From a checkpoint of a small class-conditioned image flow-matching model: arch dit, layers 8.
Rows from block 4 of a small class-conditioned image flow-matching model, named by matrix and row number. Rows with one number belong to one neuron. Each number is 128 + 32 x the weight over its row's rms, rounded and kept within 0 to 255. All counts start at 0. Numbers have three digits each.
After each neuron's rows are labels from the 100 images, of 14848 (inputs lightly noised), where the neuron reaches its highest value: "top examples" is what is common among them; "colour at peak" is the nearest of a few named colours to the mean colour under the peak. Only what is clearly more common there than usual is listed. The data: retinal OCT scans (Kermany 2017).
# fc1: MLP up (model.blocks.4.mlp.fc1.weight, 1152x384), inputs 0-127
# fc2: MLP down (model.blocks.4.mlp.fc2.weight, 384x1152, transposed), outputs 0-127

fc1.42:165125077195092125136137112076172079111111139193168180157173143085130166073077154080145186094155070120075123096100116127126140128061143136171192135161081130133127122150166142087125125132074140142078079173124133177107218123109162149115136144106115134060154156093128099183157154118128150063176112126108136135131140160153053172094151129159000147175176186145107106094170216180126142150120
fc2.42:103136120109148073130118149140091105115151112162118057158150137097165093086104157160102173103120144138134114117048085144150152118221127131119053181097152154198154156150135142083157087124116091163107157115171147105116114162097123113115130171143126121131128123134136140109156087164158127190131164139101076160167120154097167061183163100183071121136147067091157176133103131049129104100079
top examples: finding: normal
colour at peak: grey

fc1.675:128155162114130101119161119148097081091149098106104124115112160121094121094095117126142134149093119118124139095114120190106145161129103119129081102174114084156137145120151125106094009209158119095119167091194232153151142159141139141173160049129120162134086098123109120124122153115163174131116122156132246127130131170127118170111128113096188156092137092040125140136160151141102147095103
fc2.675:161119151118128138174119131132100085099136129109110130145129148107148121107114156138154130145054147101145140142119100126112133130123135132128127137150143155099126089125126128131123255141137123104184156137075209157140116170119147182113072031107132151123163139141145110109145135126142164106090119059172021118127131138188123139163122134124143151106102115044108097104144095123146099115099
top examples: finding: choroidal neovascularization
colour at peak: grey

fc1.661:126151140098146128122162136078109147125179138155142134094060143155106120166156127134157118097108151109137153126161122163165105116133150136144071108134111055110144120154135108131153105038127119147246092124143074159151100205096136119109121003083154152121156130105097136137133131108140113040112132160169161100130144214087151129043101144119147147092136133126131146204119096173130117145156
fc2.661:164135113156082116161144189150193157095132137137116149110119124144191146153169119134159157148130081091075115118095122125128153142135114157151126110144156113106108169118179138129140142130150150192221087166150123143098082195151086150163151051119150097078106173147157107119118086172161062155120082132150082186127168115189080138224099122135142131179114133116124126087156173169150170064111
top examples: finding: choroidal neovascularization
colour at peak: grey

fc1.134:080201190081120151134119137191117104107147131091120127150160143096103122144161177168112124130112168139145175117135130161127082182144147182099131132078117211103163078133137119170135142118141130108133105121163106151107132155138171123096085166141127152109075124135177096118120106197168086152109132146059065146118151128141142079034165113139080152149098125165148143096140157108124063034119
fc2.134:146120077142126159130133119129135089186112155116129103112163026152061116075071055156158151102118101126137163113113102141115060178077201160152170132111191138151131149104138111129169166142161103108196115158144099158150142043117129105136188118108156136135055193117127128103127167130126168134153117129162059141131138083117102086064119174094198191161136174107143093137101087137126180089107
top examples: finding: choroidal neovascularization; finding: diabetic macular edema
colour at peak: grey

fc1.488:108191220148176123118102081105159108129150133139129103134130096088153107104100161153166177179113080137103145093056112128116089120142097160116162099133104159134148157139158116140180137089190190112105146146064155168096174102120096152127160132078089154197120138127177151129192106111090121164171071123130107137054107101128142160086169077073100106107173149141126145154129099067117184121133
fc2.488:130135120130089100079143165111129191100169118096121140123134175110111132130178091054108207152124120126166153105194145094184144110152161141193180140164123093100115107171107177137171108169176138142123111143156132218154132140115136193148095132113096060122157133180113132168076161123098119128130078111124156059132091082142065146093142107141080118136101125115113178169093165140118039130173
top examples: finding: normal
colour at peak: grey

fc1.115:053106192105078111105141099128149113105161080123137125090142176115174068142132115066130104155137138116121179132140137118120168126100185133102154140148121125061107155151111154136099106105166131081158103102147090084117120115149118130118095075101147115128220142155122066071134113171142112151181142137141095116142159127185094098098111129143086127084147079188121111130103119090136175104151
fc2.115:139132082140124160080150132177157094161118106137146123144096069115085131148122108087121086127150132096146193102148160134124107109127068103141129168149146159136152155124109102103154113136117161108133102138096135124154141185115099123116112185125126166083227130142156173106136102080130165147129157154098147132102138047069144135102099105116121164162100156103114114165170133125103135144119
top examples: finding: diabetic macular edema
colour at peak: grey

fc1.553:072115134106112128085135115171107121132181151087098105117147166111064203165105155113107067106129158117123105159184102155145081095161101129126155114140158143125169178116193126073129192112124154157159113142062140174132141113108162134129082122072158170079110096133129150105166161189148155118096130158117128145077107113105131099134125142092099143144161170144132151118079144119111134035160
fc2.553:093133181115115098146090158174163117153085166162062151117138121172178078150080117061132144057097192069094121097140132173111093117131125211141056174118082175112159139117167080215097158073066150115113096081135119161147109196142092094157141126151052156127150192111089160095060131107157125125136151106153154141067101142158105127136137100174186112111109141119069122096116145138128174084145
top examples: finding: choroidal neovascularization
colour at peak: grey

fc1.118:146169155106133104089170078114122164099110093138108103078086130132118104125083145132133151146125142142144181159083099175114131154112134100123095121153069109132109074149154116182098194168153123138031177111137118128122107137116168144117122252129134127148211106140082099150077171162108178107116146092177134081100108111139139164143125124074195079102095047116125157111121170130128145118152
fc2.118:104131105090140137166131180137160155093148124101120157095108174121122139112098132158106132111202075153125079084182157130112124142138127094097135155138144091118113195090146149098154054133118147155034130146144062105133124080148138136152158240107160123131000096147107111119165150143092143096120119153140147163161097137127122143121124143149125131128099148090163088119112126142122149147131
top examples: finding: choroidal neovascularization
colour at peak: grey

fc1.682:167168167166093081138159112155139118148160149137167156141126132114091099144100150096099122111174103151150119043074109127140123137161161137126066171110154132188135116175173130055176187081077073116122140062171118123150129130102115101132151137102099135085174122067142131180125086174170209152113119125077101138179155099146102149165125115078154086099099154113137078165151138098079141159119
fc2.682:087090127137148195136141099075140166151099170133153091091145146071122106134119095114173179143149175138099086091146162104145109102108151136174052177145122205212154158060137117085103153111120155139174165150079059160168084190175173094133099161133130126137143086143171114083149120201134212135126148075137138102112089100137106139104134139167168166124138134109157107158103085068159156094093
top examples: finding: diabetic macular edema
colour at peak: grey

fc1.759:167128077205129150138108147115114130150129146101117097127161111170107143111179116124183109081108089133114123148111132108137070080109083084122145133196081145165153118160116159130153131198191154115112104131128139123108135097133127131130117169081228101139124132132114152021098137167116142132186156136159141135156134156089103059142118110153134147139019136087135123192096168095091115133099
fc2.759:104185161122171112141157098108155155099078146095157142116125185149118159071163095132086134056096114142172160158145152157108120101160062123069138150073088141122116133119125127154129198117168139123141096132138147145069136161148130078082129146206147144143143140118093145105193099134130124155131137117077132166103125142140183149146098133106134133171101083073150128190139169075123118106136
top examples: finding: normal
colour at peak: grey

fc1.758:144117123120113122107142129098071154118121100115096136137129095170155115131121166154144155147141146113141106167106115116122114174137162109119085112104107133167144097134093131139094109083136158121094097103175169203095109185162090115172099046105167149173191094164118137140104132101111100149106124139106161153077130137194120193096145101147102172140097105049131135127128127137141193106112
fc2.758:144084123118123170188132146119135136135107101094107122115127171161115173137154169148134120121111129108150133140144138146157091096131143135139159124165160138122119206122108106067146164145118134129092089157086167186139109180112128143133127032163164119176059130092106098108156122139109068085126107129182126104140183146158141126193147102121128128148096128073069132112139126127097147143105
top examples: finding: diabetic macular edema
colour at peak: grey

fc1.290:151172160162176134084086090112092143140182091133183144117177141126100079115118161040132170109091124190123123164113137112127084176120113187112168120100162158168099082183124156129124140081121107139114144181159164107123168104141142131077154147131135144151122146170139169060108129094117120207119146098069120189113179171112177123114120150071106132108121138112130125097159168065188154130073
fc2.290:117153122093130055212130168132142093116141077127162113153171137132118130105139159113128072144157162163087141105168101169182097095116140175070074100117135087056165162117108134111141124130115132134095135151080170117134126090089125128105139135146151218156095101142138102108074156159133102114089049063213141113113065135177114131157104142160117097190148115150189103186131118052115119132131
top examples: finding: diabetic macular edema
colour at peak: grey

fc1.650:175096147213119163145128080177127061136130181084157116099135116097121175122152127162110125181126096107167134179189107135131121100096158177123167143097161112156133148135145101086078111120125124117165108099178132119165147169128089111093164111124129048138143138170094160131105130104114111121100106119134092138146110142092150139101141108111123121135089110127143126153105103142004083196088
fc2.650:141154115111123118169109160095105170150139172097115069084151130110093051082198108155159091160106106073185116167124092173168157112136138111116103104168076128139145149216105126145148105133115069118166133119124135092173134164085132185179144204184148121134099150096111160167179151109146114123099095158169161169139140112014159154119121065126150119157120079115168115125115093127169133067102
top examples: finding: drusen
colour at peak: grey

fc1.547:132150104128116121107111146154090143112104109151167122169146119129092100135093156129172138073142147109118087097127164129139098170133140132120143140138171049104143137142155145131129126121119126129094134135073148168142118173115145178130116047171153132078221162149218133113143131152141204143097123169107147181184141159093171206170081125119187093152105106181133142050063114128150108162133
fc2.547:122147170107096105116165163134116123100179131111121137150128136090075134156086170157168132131147129094107205169091141152141150108131102140089108152096128142164098121140150117123166144132116105130160110148123128115174083143124124133223133074080148157117048113107135118095153119128159207095139168123074094126100105168140091091078059098114186141181139148121127146128169131092102163122148
top examples: finding: choroidal neovascularization
colour at peak: grey

fc1.276:104102092153099132143094117055188092161134113068111164098126035099148119102159218174149142173113126152146098170121124099098147146158110145137133142149141165167132024183155134123221099152111134110202113119127136142075131140180080140115119120138181159168184113158100159103125170201133121190150138143169095136117156156099113126165115144129161156111120100084137073161078100123137159081167
fc2.276:110091145072131168086103115100093072104143087161140117094133121134135160169085151090152127147145138156146134098182110153126050161108101103120108126109077142101086035103252072137139108141125119102159113098109137072106139119095130147120080154140193157125164174107128107144103109094139068112126145131129178112157192159144157135142143123133150119105139131106152176164089104086114195102150
top examples: finding: choroidal neovascularization
colour at peak: grey

fc1.688:097166157122112132161136099123098191113105139185125108098126161100155095116114045134143133082120066089049146110138084213142174150135160114119064160100092169107097156150101177147146198134096140092141139139149094100127123138145127111110085131128068117150143083111100137095184114167159203163130132159116151132135181104116135152126150183128060105138120155120128165097161094116154166117159
fc2.688:133147124163142054127196152105151096128124118119107145111134131110131089143098115226079177076124195085102107113130073126133172104169110148105141119137149124158143134098089140109112159172178123128070101123130135074093083130144115082156138100144115136125126099173120144079082162158220081100110093156109102140119155068096069118135135153119127125085183161049128131132135150154148104149110
top examples: finding: diabetic macular edema
colour at peak: grey

fc1.746:130151131152146150160065129139096147092161132128142087103121081110129136114106089103135138104121110164144134172141105142175163127117154136159103148137103109120090105096169138127087081155076136110136104129166082142093117141116165135091147099121086132164144170169105158150131151098128073120121152148166108102057111119160142088177138159128155125123102072082131103155121129169124152129144
fc2.746:158118150146137134102149135119210154096158045121105156095107103117132175091114076115143086097102148151067148130092127129195083121144180133136186127150147135149111125129142156178143201159137057085112103119141117158142184155156055120129102109115108103157099108162116185161109095143160065150104085134140148175137138125105115174091134181154120114145133183117205124170105100136107099155145
top examples: finding: diabetic macular edema
colour at peak: grey

fc1.32:116084184131143220117080134121105101191152153127172068124146103159076118188106060086148148148099205091153098080162106123192121082054125161118207114096116151148176137104116138151091124074140152179138133108090127107082165181093102156125082103088095129161146133191135085190138214089145101133089127070145143102118147150136156093178093128137136138110104115157112159089133128119087095145135
fc2.32:149139178095146111128146178065093129077135130114099045128151131091127133115122098157105090153115177042152152154137159111171128134158108106123181064153149132170120122140094122107120148066163088173140111134125124170106149102153051092098158102118143087119108129055152106116142089149121112149159131162044097117142055138146116149125074125170156116083066091115255044145096078116145125159128
top examples: finding: normal
colour at peak: grey

fc1.669:109103124112118108135137144053111062109139112173120113132123112150095213136125147110128160143152145125150136090160094136159147186103151153107150193151110099140125077192131139148122109172134122173110142143196104150122152101160126148163089156119149154120130147109181088155108133107126105123198187178107110111076101127037108088163123175127170131129096099140131122136155141145059160082110
fc2.669:156108118155129149080163121120131162169124074185087064152175089152142072108122087126143109103083078103131140104168152137152125105092163100125092126126135143064150146147137085119142118157097094116175099083084128124138189129117129073118114109123149119150090106106158113131127074156189142138100100130146113164146144130125102138131106189101129141121042132180160096121095091066156072165176
top examples: finding: choroidal neovascularization
colour at peak: grey

fc1.175:165142125143104113118120166105120121129161140130156117139074119096128107158107106060146115146091143180083163106165098112107167164136121092084101099146115138089120055154133117091133147072132117088141098071155126134126109193145162140047155087134101143153103126130097140124118155106160118107110136153171172131126107120111123191115090175133163062141123094142132140195121119111144124128128
fc2.175:143085080151166167107151091090074125149150150078159190181164113074164105124152135143132176106107097198124132111105129142148140096116155092079088145097078152072144179110149113149132045103122154124174108138118099138161107128096137162123128099036108193179169095127135135129104101117142150128094126162190076137134122109166188116187137161132144169127174131134154122120088146122173126159090
top examples: finding: diabetic macular edema
colour at peak: grey

fc1.497:130110174125159121180113141174138110152131113125122113099135110129157148141130132116119110133108157154101126116142099165159089063115144141115162120126114112028117137115170134118135148153154112146168100141153147101168060195126158089160125068094087133148153136080144109146145130087152088092164125111118085104085110151183153159158147168162124143094132120058121099056187121113093120140143
fc2.497:154142159125104113114100109143119148248082180104171173109089116143127114169159138143103135154099105171155151093127167097148128136129143151070088100151164166102120062142112080115103094150121153151188137101124153103154134217122138152168123118193110135139121119170185119096138166125140039163132110095090173173153121140147159106083141131096131118131131153017095138149069125112147094117145
top examples: finding: choroidal neovascularization
colour at peak: grey

fc1.665:086183142126144144134096145163127096154087121113038130074074137104122086151171123170117142174127104151203183146184087092114078120133177115107099133115154161123093035120108114143146130124139151123157180113193137081161104132184076127110140157125109153132133115139205125151126092121183166122205142092133106158182127121085179131126106195082147089134096156148120098127142174169102124158160
fc2.665:147130182201128070133094113154141181167135143175093152080116103128158132163088117109177102152162105129123135165126130138118101137122125125044123128179147067212174101137109167090114098115128134169108215095108122115210149114108207096116131140113075095107131123150110101189077102132157139191123141077107125140132154050143120121099117144115137115156203109124168153170133018171139209097141
top examples: finding: choroidal neovascularization
colour at peak: grey

fc1.510:164087092116116137158103129071144164118146087190132147138142113095071145122138101157138143183158132105176104098134146156085127131092126071072173107114087110115153163161136116119159117091091139134157158095101176100090158105107098130154141166142158127128143114130089180115189134139103083140146088101111166139132084150174134149170150217159145186081114114134122085154083091085141140101125
fc2.510:132119113108129130169048129140088107090127152122127126118127076118125144091155132123102144132152163078179110038077169101069172109176119078073107132114107167085124114107181127098129132118128107115157112139115107124096172126139095151105093174118120120167105172146188124132148129153111122106158117187172140140124109111131112117117132205053129119081126138136167142127144062091124150166174
top examples: finding: drusen
colour at peak: grey

fc1.430:089108189130140094166174157170102121101068100168136128106146149120165141079079094154131135113120155157158197085139083141141042048095108154123157146158180124122122077144121152115158133065182089140131117099174149093121066154086153107143139124194079109184177113136103110090158171150144098133152147113140089171107109107172159190146144131154176078144165121132126168182119120129120113088070
fc2.430:122142127205123128215178064150124114137123103140118183153133098128119150093108185135110092153155097083127105185110150086118129094129111157088096118075140120151138128130104179052146160097164141165069133101097141138150117116169130115162117144191104123132128095089121124037111088102119113140118070080194104108089131166137123142102166110126076152088085147073102120091108078131090172155165
top examples: finding: choroidal neovascularization
colour at peak: grey

fc1.0:145120112112130074128101175149174121146130088121100112124138119169112112144166138090103132207081123105114116099093112165097147086080072061051092147155129133134148171129147118114123127069127074130083113121057118134119128173166105113068117146122176099135138168104162158134061075153149088139111180152121124164086107149128148173138143179112116166166100116152115128136099128156100091179148
fc2.0:166134122062058186100207100137163140200126101186102102110145116135089149133087071196124137170128037109090145109104141114102076142123078106106146126125106152161121102081142153074106151178193131096163182158169149180145133130120135105112151150180140066043114122114085177104149149112185113120200094114134153101169168107164182129126128141099107158129124140116177146115152132182171118164194
top examples: finding: choroidal neovascularization
colour at peak: grey

fc1.55:116090164130147118135128075075079143155098140125154128103124037125079134116170170097099021128131147085145150132141132097150119160091099105085117110144114138154162088086150163102160149142176083133117156121142118172126120116126113132079155179129140148160045099111168170127117142102118182073179141100136129156114099173077136192087129130153108170190118107106128135158132162133091164120154
fc2.55:162077149146124112155091146131069178173078161138134095142149063121107138133154149127067112082135148108147113115080102151163131074169168093086167102147096189114120174142139069123192148094157143127086155126130133163133121062111116158097158179102110132187222091124148164122182125096129175107141117141166104077131146091153094145158110131148117158157120169113106148145098082130125117116132
top examples: finding: normal
colour at peak: grey

fc1.359:116112161143164108101209150093108152144100151124146166123201172126144143105135104134142132130089073137112153189175146172125140098137187073134103186180178172127180123158097137075105170093113137099192150119141140148146086166164164117120099152094078168150054163144127108133167140173175054114116142109138086157113157170129111135059129151136208158107116143163134144157117148112178150126185
fc2.359:108161118163149158086171123153166109137117101156188118114152096190168101059124169119189202129140167120110113113109128127113122143131140158131090179118135143088159149066115154087101111167149126190136116154101118138166131142133102101134118108088102128171083100103079063052110052125121132128138129107127102137135133181094108137153130138139152168105148164137154147105160175117081182118134
top examples: finding: choroidal neovascularization
colour at peak: grey

fc1.723:172132177154160116165114081087148100164073154132132118064193085118099110136143182073118157117124157120180142183143107133148166093080083154119174116149114151110137102150140118123118123183132140116115112113166107161135119114135135087155119153088142146092079086103054100150165162177152131114141134153138157114147125162144120130124096094132119129089113139093130095155144134137001171120185
fc2.723:125108086109133126114094195129120154142114119091096109122167106108146143116103145131123116060093189094160026195109181109195097130152158147118172110097131120091159114185133092129094096140185100138145078138147090100110094167117115150081121126182175150094082100117085109162098165150115068129128090147115098107116104172150070176143067094152132074101138164093155094099140084105154088084146
top examples: finding: normal
colour at peak: grey

fc1.386:087107171147131133172086129106142151063130176112172137115161193141104104114105154189117127100129170124104079063114147154129143134099226090126113113097131114124140140124163099115122162099165114141114175107141126144116098167144036130069147097127162111084141121129157140133152096170110228121144116127109109157130131129123170205167116111105171091159091104121135125143133102141126141104129
fc2.386:114157224147125105113090147124128103120107168156166146133169110144163138106099137150143116124084123166140139125146153140137107124127157117129092100122143169127122124125137141141120110118144178074198096172097064094141113190134142134167100129085136125132113172167132138097096145149134241117119149138152122109109120152070140085061117095134147154133087154161099121112129104143130180109151
top examples: finding: choroidal neovascularization
colour at peak: grey

fc1.197:060131152104173076105125125152120143118119102151145136174111132111126130109101096174100131091124116102111139065175102136065161139171149061139079175109109139160118133078138069112145144150121164063095116170083140120173114118188143115131173100143130073109148093134122148079128163151181126214063100138120168139168170170173104153135128147171123192176128131094131100044168080173156152073069
fc2.197:157104153124112106154125163144172099132061127078151130194159126085107121118123138105117087145070119098157089122067175144059094130061112103094145201147085081135145170179195143130127164080132040173148131145153144223171142105090159182134152128092146098144121108091154148141118081138134117181074189078104157117068162179132079130113088164098119128060145180088198118154049144199131057171105
top examples: finding: normal
colour at peak: grey

fc1.570:118118109165156163189131115123165078141061203161148117134167058152116180093151120163090118096085056120108149129085109146168090141121111123114114098098152136164139134120149137166068155175167127125170109144146159156117129167167158127215096126061168068140109123129102166092088136069129120081110059143154122129093109149142106149114095157162165127069072140114134119112162178135094089105139
fc2.570:075071081160126130092138125140135099103071186063114104134140134172128072064154132119044100139082119096174162094122118106186093106156090108127172148188106117080102116167167153130150104131122097165191125126141126138152113147083105131091119082161130140144185153097118180164177083140117102077102180111156124141175114058168104149145080197141146122132078107172125123120090090151115127135117
top examples: finding: normal
colour at peak: grey

fc1.435:070135141117123149160118106145149075032094141197130097128120149144082197113103140125093141121157138164168177184134100078140089137117139120115130111096161136175041039151110115102185082072169114121188098111104168143114144153168106083083141106086121130123112138134134085110100136119097134137093131116180175136191140099202125166115141156164141130090165137131121156119161118115117096069129
fc2.435:104118122101164114151103142080125059044078127147102146113129109139165093118113065099141097130110137131080083163101138171162136133136120154164113104112202102092200218114115087131078123124146150135162129125168164142149154128109117180151071139180104173114100084107115148170070087125120127128101140142162114123066121153070100145148173138072152107127098168142117093140106178096130108129135
top examples: finding: normal
colour at peak: grey

fc1.77:110177146090161122092130126107157137114110126136130125171155179105147101097072090096130148161202110146151152073119075130075121106122160146147079139083129091189150137091096129091100117179160145139135114118077164074171091113130135142087135164159100204066131081145173110103103153170113079118126128131109151123119188080113061099154085133151103140104161133105140131122156131190145069173080
fc2.77:089113176152085105138091160153128151131133123052116139175107088138109155144104108148143123116115087159096127198166189081065104147177219112153140108181108167140128063147158097116094123170127141141113162169106168067105130078100105150113101092169126110072149111172127162083131087143100131105113098141118136126171065088178178104133121127119088106142169136086112130130108174176124137058063
top examples: finding: diabetic macular edema
colour at peak: grey

fc1.376:076102126108136091112127139079087111128133126090088118181125254126112150100101107136116137069143183106114128112117158230125128101149161139119158134139096151157093092202141137098178153172121147147088143191097144154118184155058066152152127107158165132117132161100079111138113145167083134158113148111165145192203136127137162101124111139130133150083120078056127140146185135138111062118126
fc2.376:098171120192119089120159111107089046145129144102139140113075138069137095071131115135135129138129143092173126118159159140119110058131096110190073149098137107137142103044105146125185096106129139191133124140106092146174138207209211102108117117168158155103162145127155156140111153106123116179167136144145035139088126153135172135171158155152160176193130078161159125114143119096148113125108
top examples: finding: choroidal neovascularization
colour at peak: grey

fc1.339:162042135154123150124139124082136123125095094099153174123091110138124129098160042138090091163122115131159146175124151141108060145159135104161178183160106123117139104147104129076167137138135129138150109126192073169099068118097115148054134110142088117154117118146117194163139117068118127122131117107123152106068105144201132110131128127099141102133117174146124111134154098079066057105093
fc2.339:168078091059151172107100150165072140160109126104179095120109109155078138102134117138086176141145129143140067137129138115111095116091080136194112176111142106149132172082173137178153149115129123077190129165110088140138111100133118171136110111130116128157182115153103193129134119080153113129121138183093163137159164144093137092141146103146148102148086110112120123135117150099143147103117
top examples: finding: diabetic macular edema
colour at peak: grey

fc1.216:124147168089147107178120145131126095097133161077142136105074188161058151100133078107122202078094167119111100058061175190081111129102228124143102162160124167099075173123116114147096141096131147099109175171159142167059091152195158137098135115147160135107111157108081144130123104160131140142156106120099128150105142091189110112158112170148133112116111077183122069091118169132141136146155
fc2.216:088186119107092125168123140127176158115118111107164151124076189155112091141112124184070105166133197131140123123164091086135085138167125133168110188109115119110124109123116101104158125124063116099117206118137126113096092136013128100121132129098131112076089167145190159195100131149123165132157137097141096115118180170122176116134097114122143120111096136229151134211155075166114136113175
top examples: finding: diabetic macular edema
colour at peak: grey

fc1.267:124136114129109145131112120053054152141132109152138078121147111088123163115166149097156102102170108158108065154130126138112132144128123182091114112100122109123168115142109114143123060136122198125158102150112134143162169147136071113138179147108108125088168083117089069100183189156098185137084107158098143127124133174212099086193134137128136129097079113144115174089159142114090173126131
fc2.267:100159102143093119157096198153100130121085113143102125139151105056150125180093129168152086153107119107143163151105159122111134130123160135110099094114145128106136186171152168127145154109160075161163137104112115134090140161164150163124169125132148125117093161118113079059134130131141180189119101145182148090136097117144114164122129121123124131139117141130167079184163165107152105139143
top examples: finding: diabetic macular edema
colour at peak: grey

fc1.716:094144099128135088082174138145109092059129111128088135148134166163149149132158125115123163142102116110081139116119165143111051118122114110117111121125073111133164125140118160142125119086123143154164108126126080185134123106078135147105114113180152105135148120123101117147128133081137088122126143157120148141113143098160121185056134144148139199183103137066133161126135098184140115123123
fc2.716:120109140122139180150123100150147142056105124118119117113126162142114137120169163132112148122105092105165127146140088137114102128133168141097181129136194170118099165097083096127183171162146095127198167149095107141119094098174112125177091076113152106136077103171134109124176119099124141147135117146076105150141109124118160111198127138102114123085087139010095110103124142175118142121134
top examples: finding: diabetic macular edema
colour at peak: grey

fc1.439:135136168163151147099114087059142168131090100150095126175161123163152091116084089133155163130120096158128123121109085146180130092097100095136138186133104118121101137165162127107088114094144132148100189129141107160090094134137079103178081202079155125145104124118145074175144125141143137150128175035188202189136103084156150156135182136115135170138107138121127145035111133151090135131075
fc2.439:126072144118099142160073129127175172135106120127118139085101113126089148147142128161130166147087068112114091057136120135193148167127056179135087172111201165154140162132149133151112064095144182140117078176146080168106130090120097191138144134157133172134126095133140104122166136099117153132134138147050118076170099115093136180068216166112104116166103114105119128102095126119107170107123
top examples: finding: diabetic macular edema
colour at peak: grey

fc1.424:119160114102119094101119150139114115122144127150155111128144154152138105130197128079097112156146101254114103099166136078118097072179090088149082135167072109140166101096159100133105091159094129104117142088093090113210148133010119131176107119101124117130131090104111194071197132162120151177064048122073167122156181123119163074105159120141149200140105076119135144121110153127116131106100
fc2.424:056120080135146198134127094153107106115122128147173155131209102123124154153191149097081093118198142221163166114073109150103153153088159111231099112090141204095140121130136179113076148093107084076147140184172147143181112077181158094102136111118120140105126116134087146130089128108096149127148149087161106083077081112107170140151119125059081072131101156143105131150111091111100138187126
top examples: finding: choroidal neovascularization
colour at peak: grey

fc1.544:112122155161123150124154132148158173075148121150142136144151137126144124115126078176130172126113086118097122077119175098086156115103193118135131157127233148156112153077137112143115115164152167147092191170140104110145103088160139188128150115133104091123209127170152109129070098098149161141167054124104152188124181110152139133167152106086106139155124128129123083116104020115115080158087
fc2.544:126095144128163146084122096164140148137128155155170149121145079192162128103150123152150117127113113159145142172156122103088143123152168130123155146105155121109092112165133107150087106159165103124154127103109124133139108122114088092088121142098101098120048095091109094122129192101124218072156110134096119124154129203125145059051169115184074156145137146177074194136100177109084125092144
top examples: finding: drusen
colour at peak: grey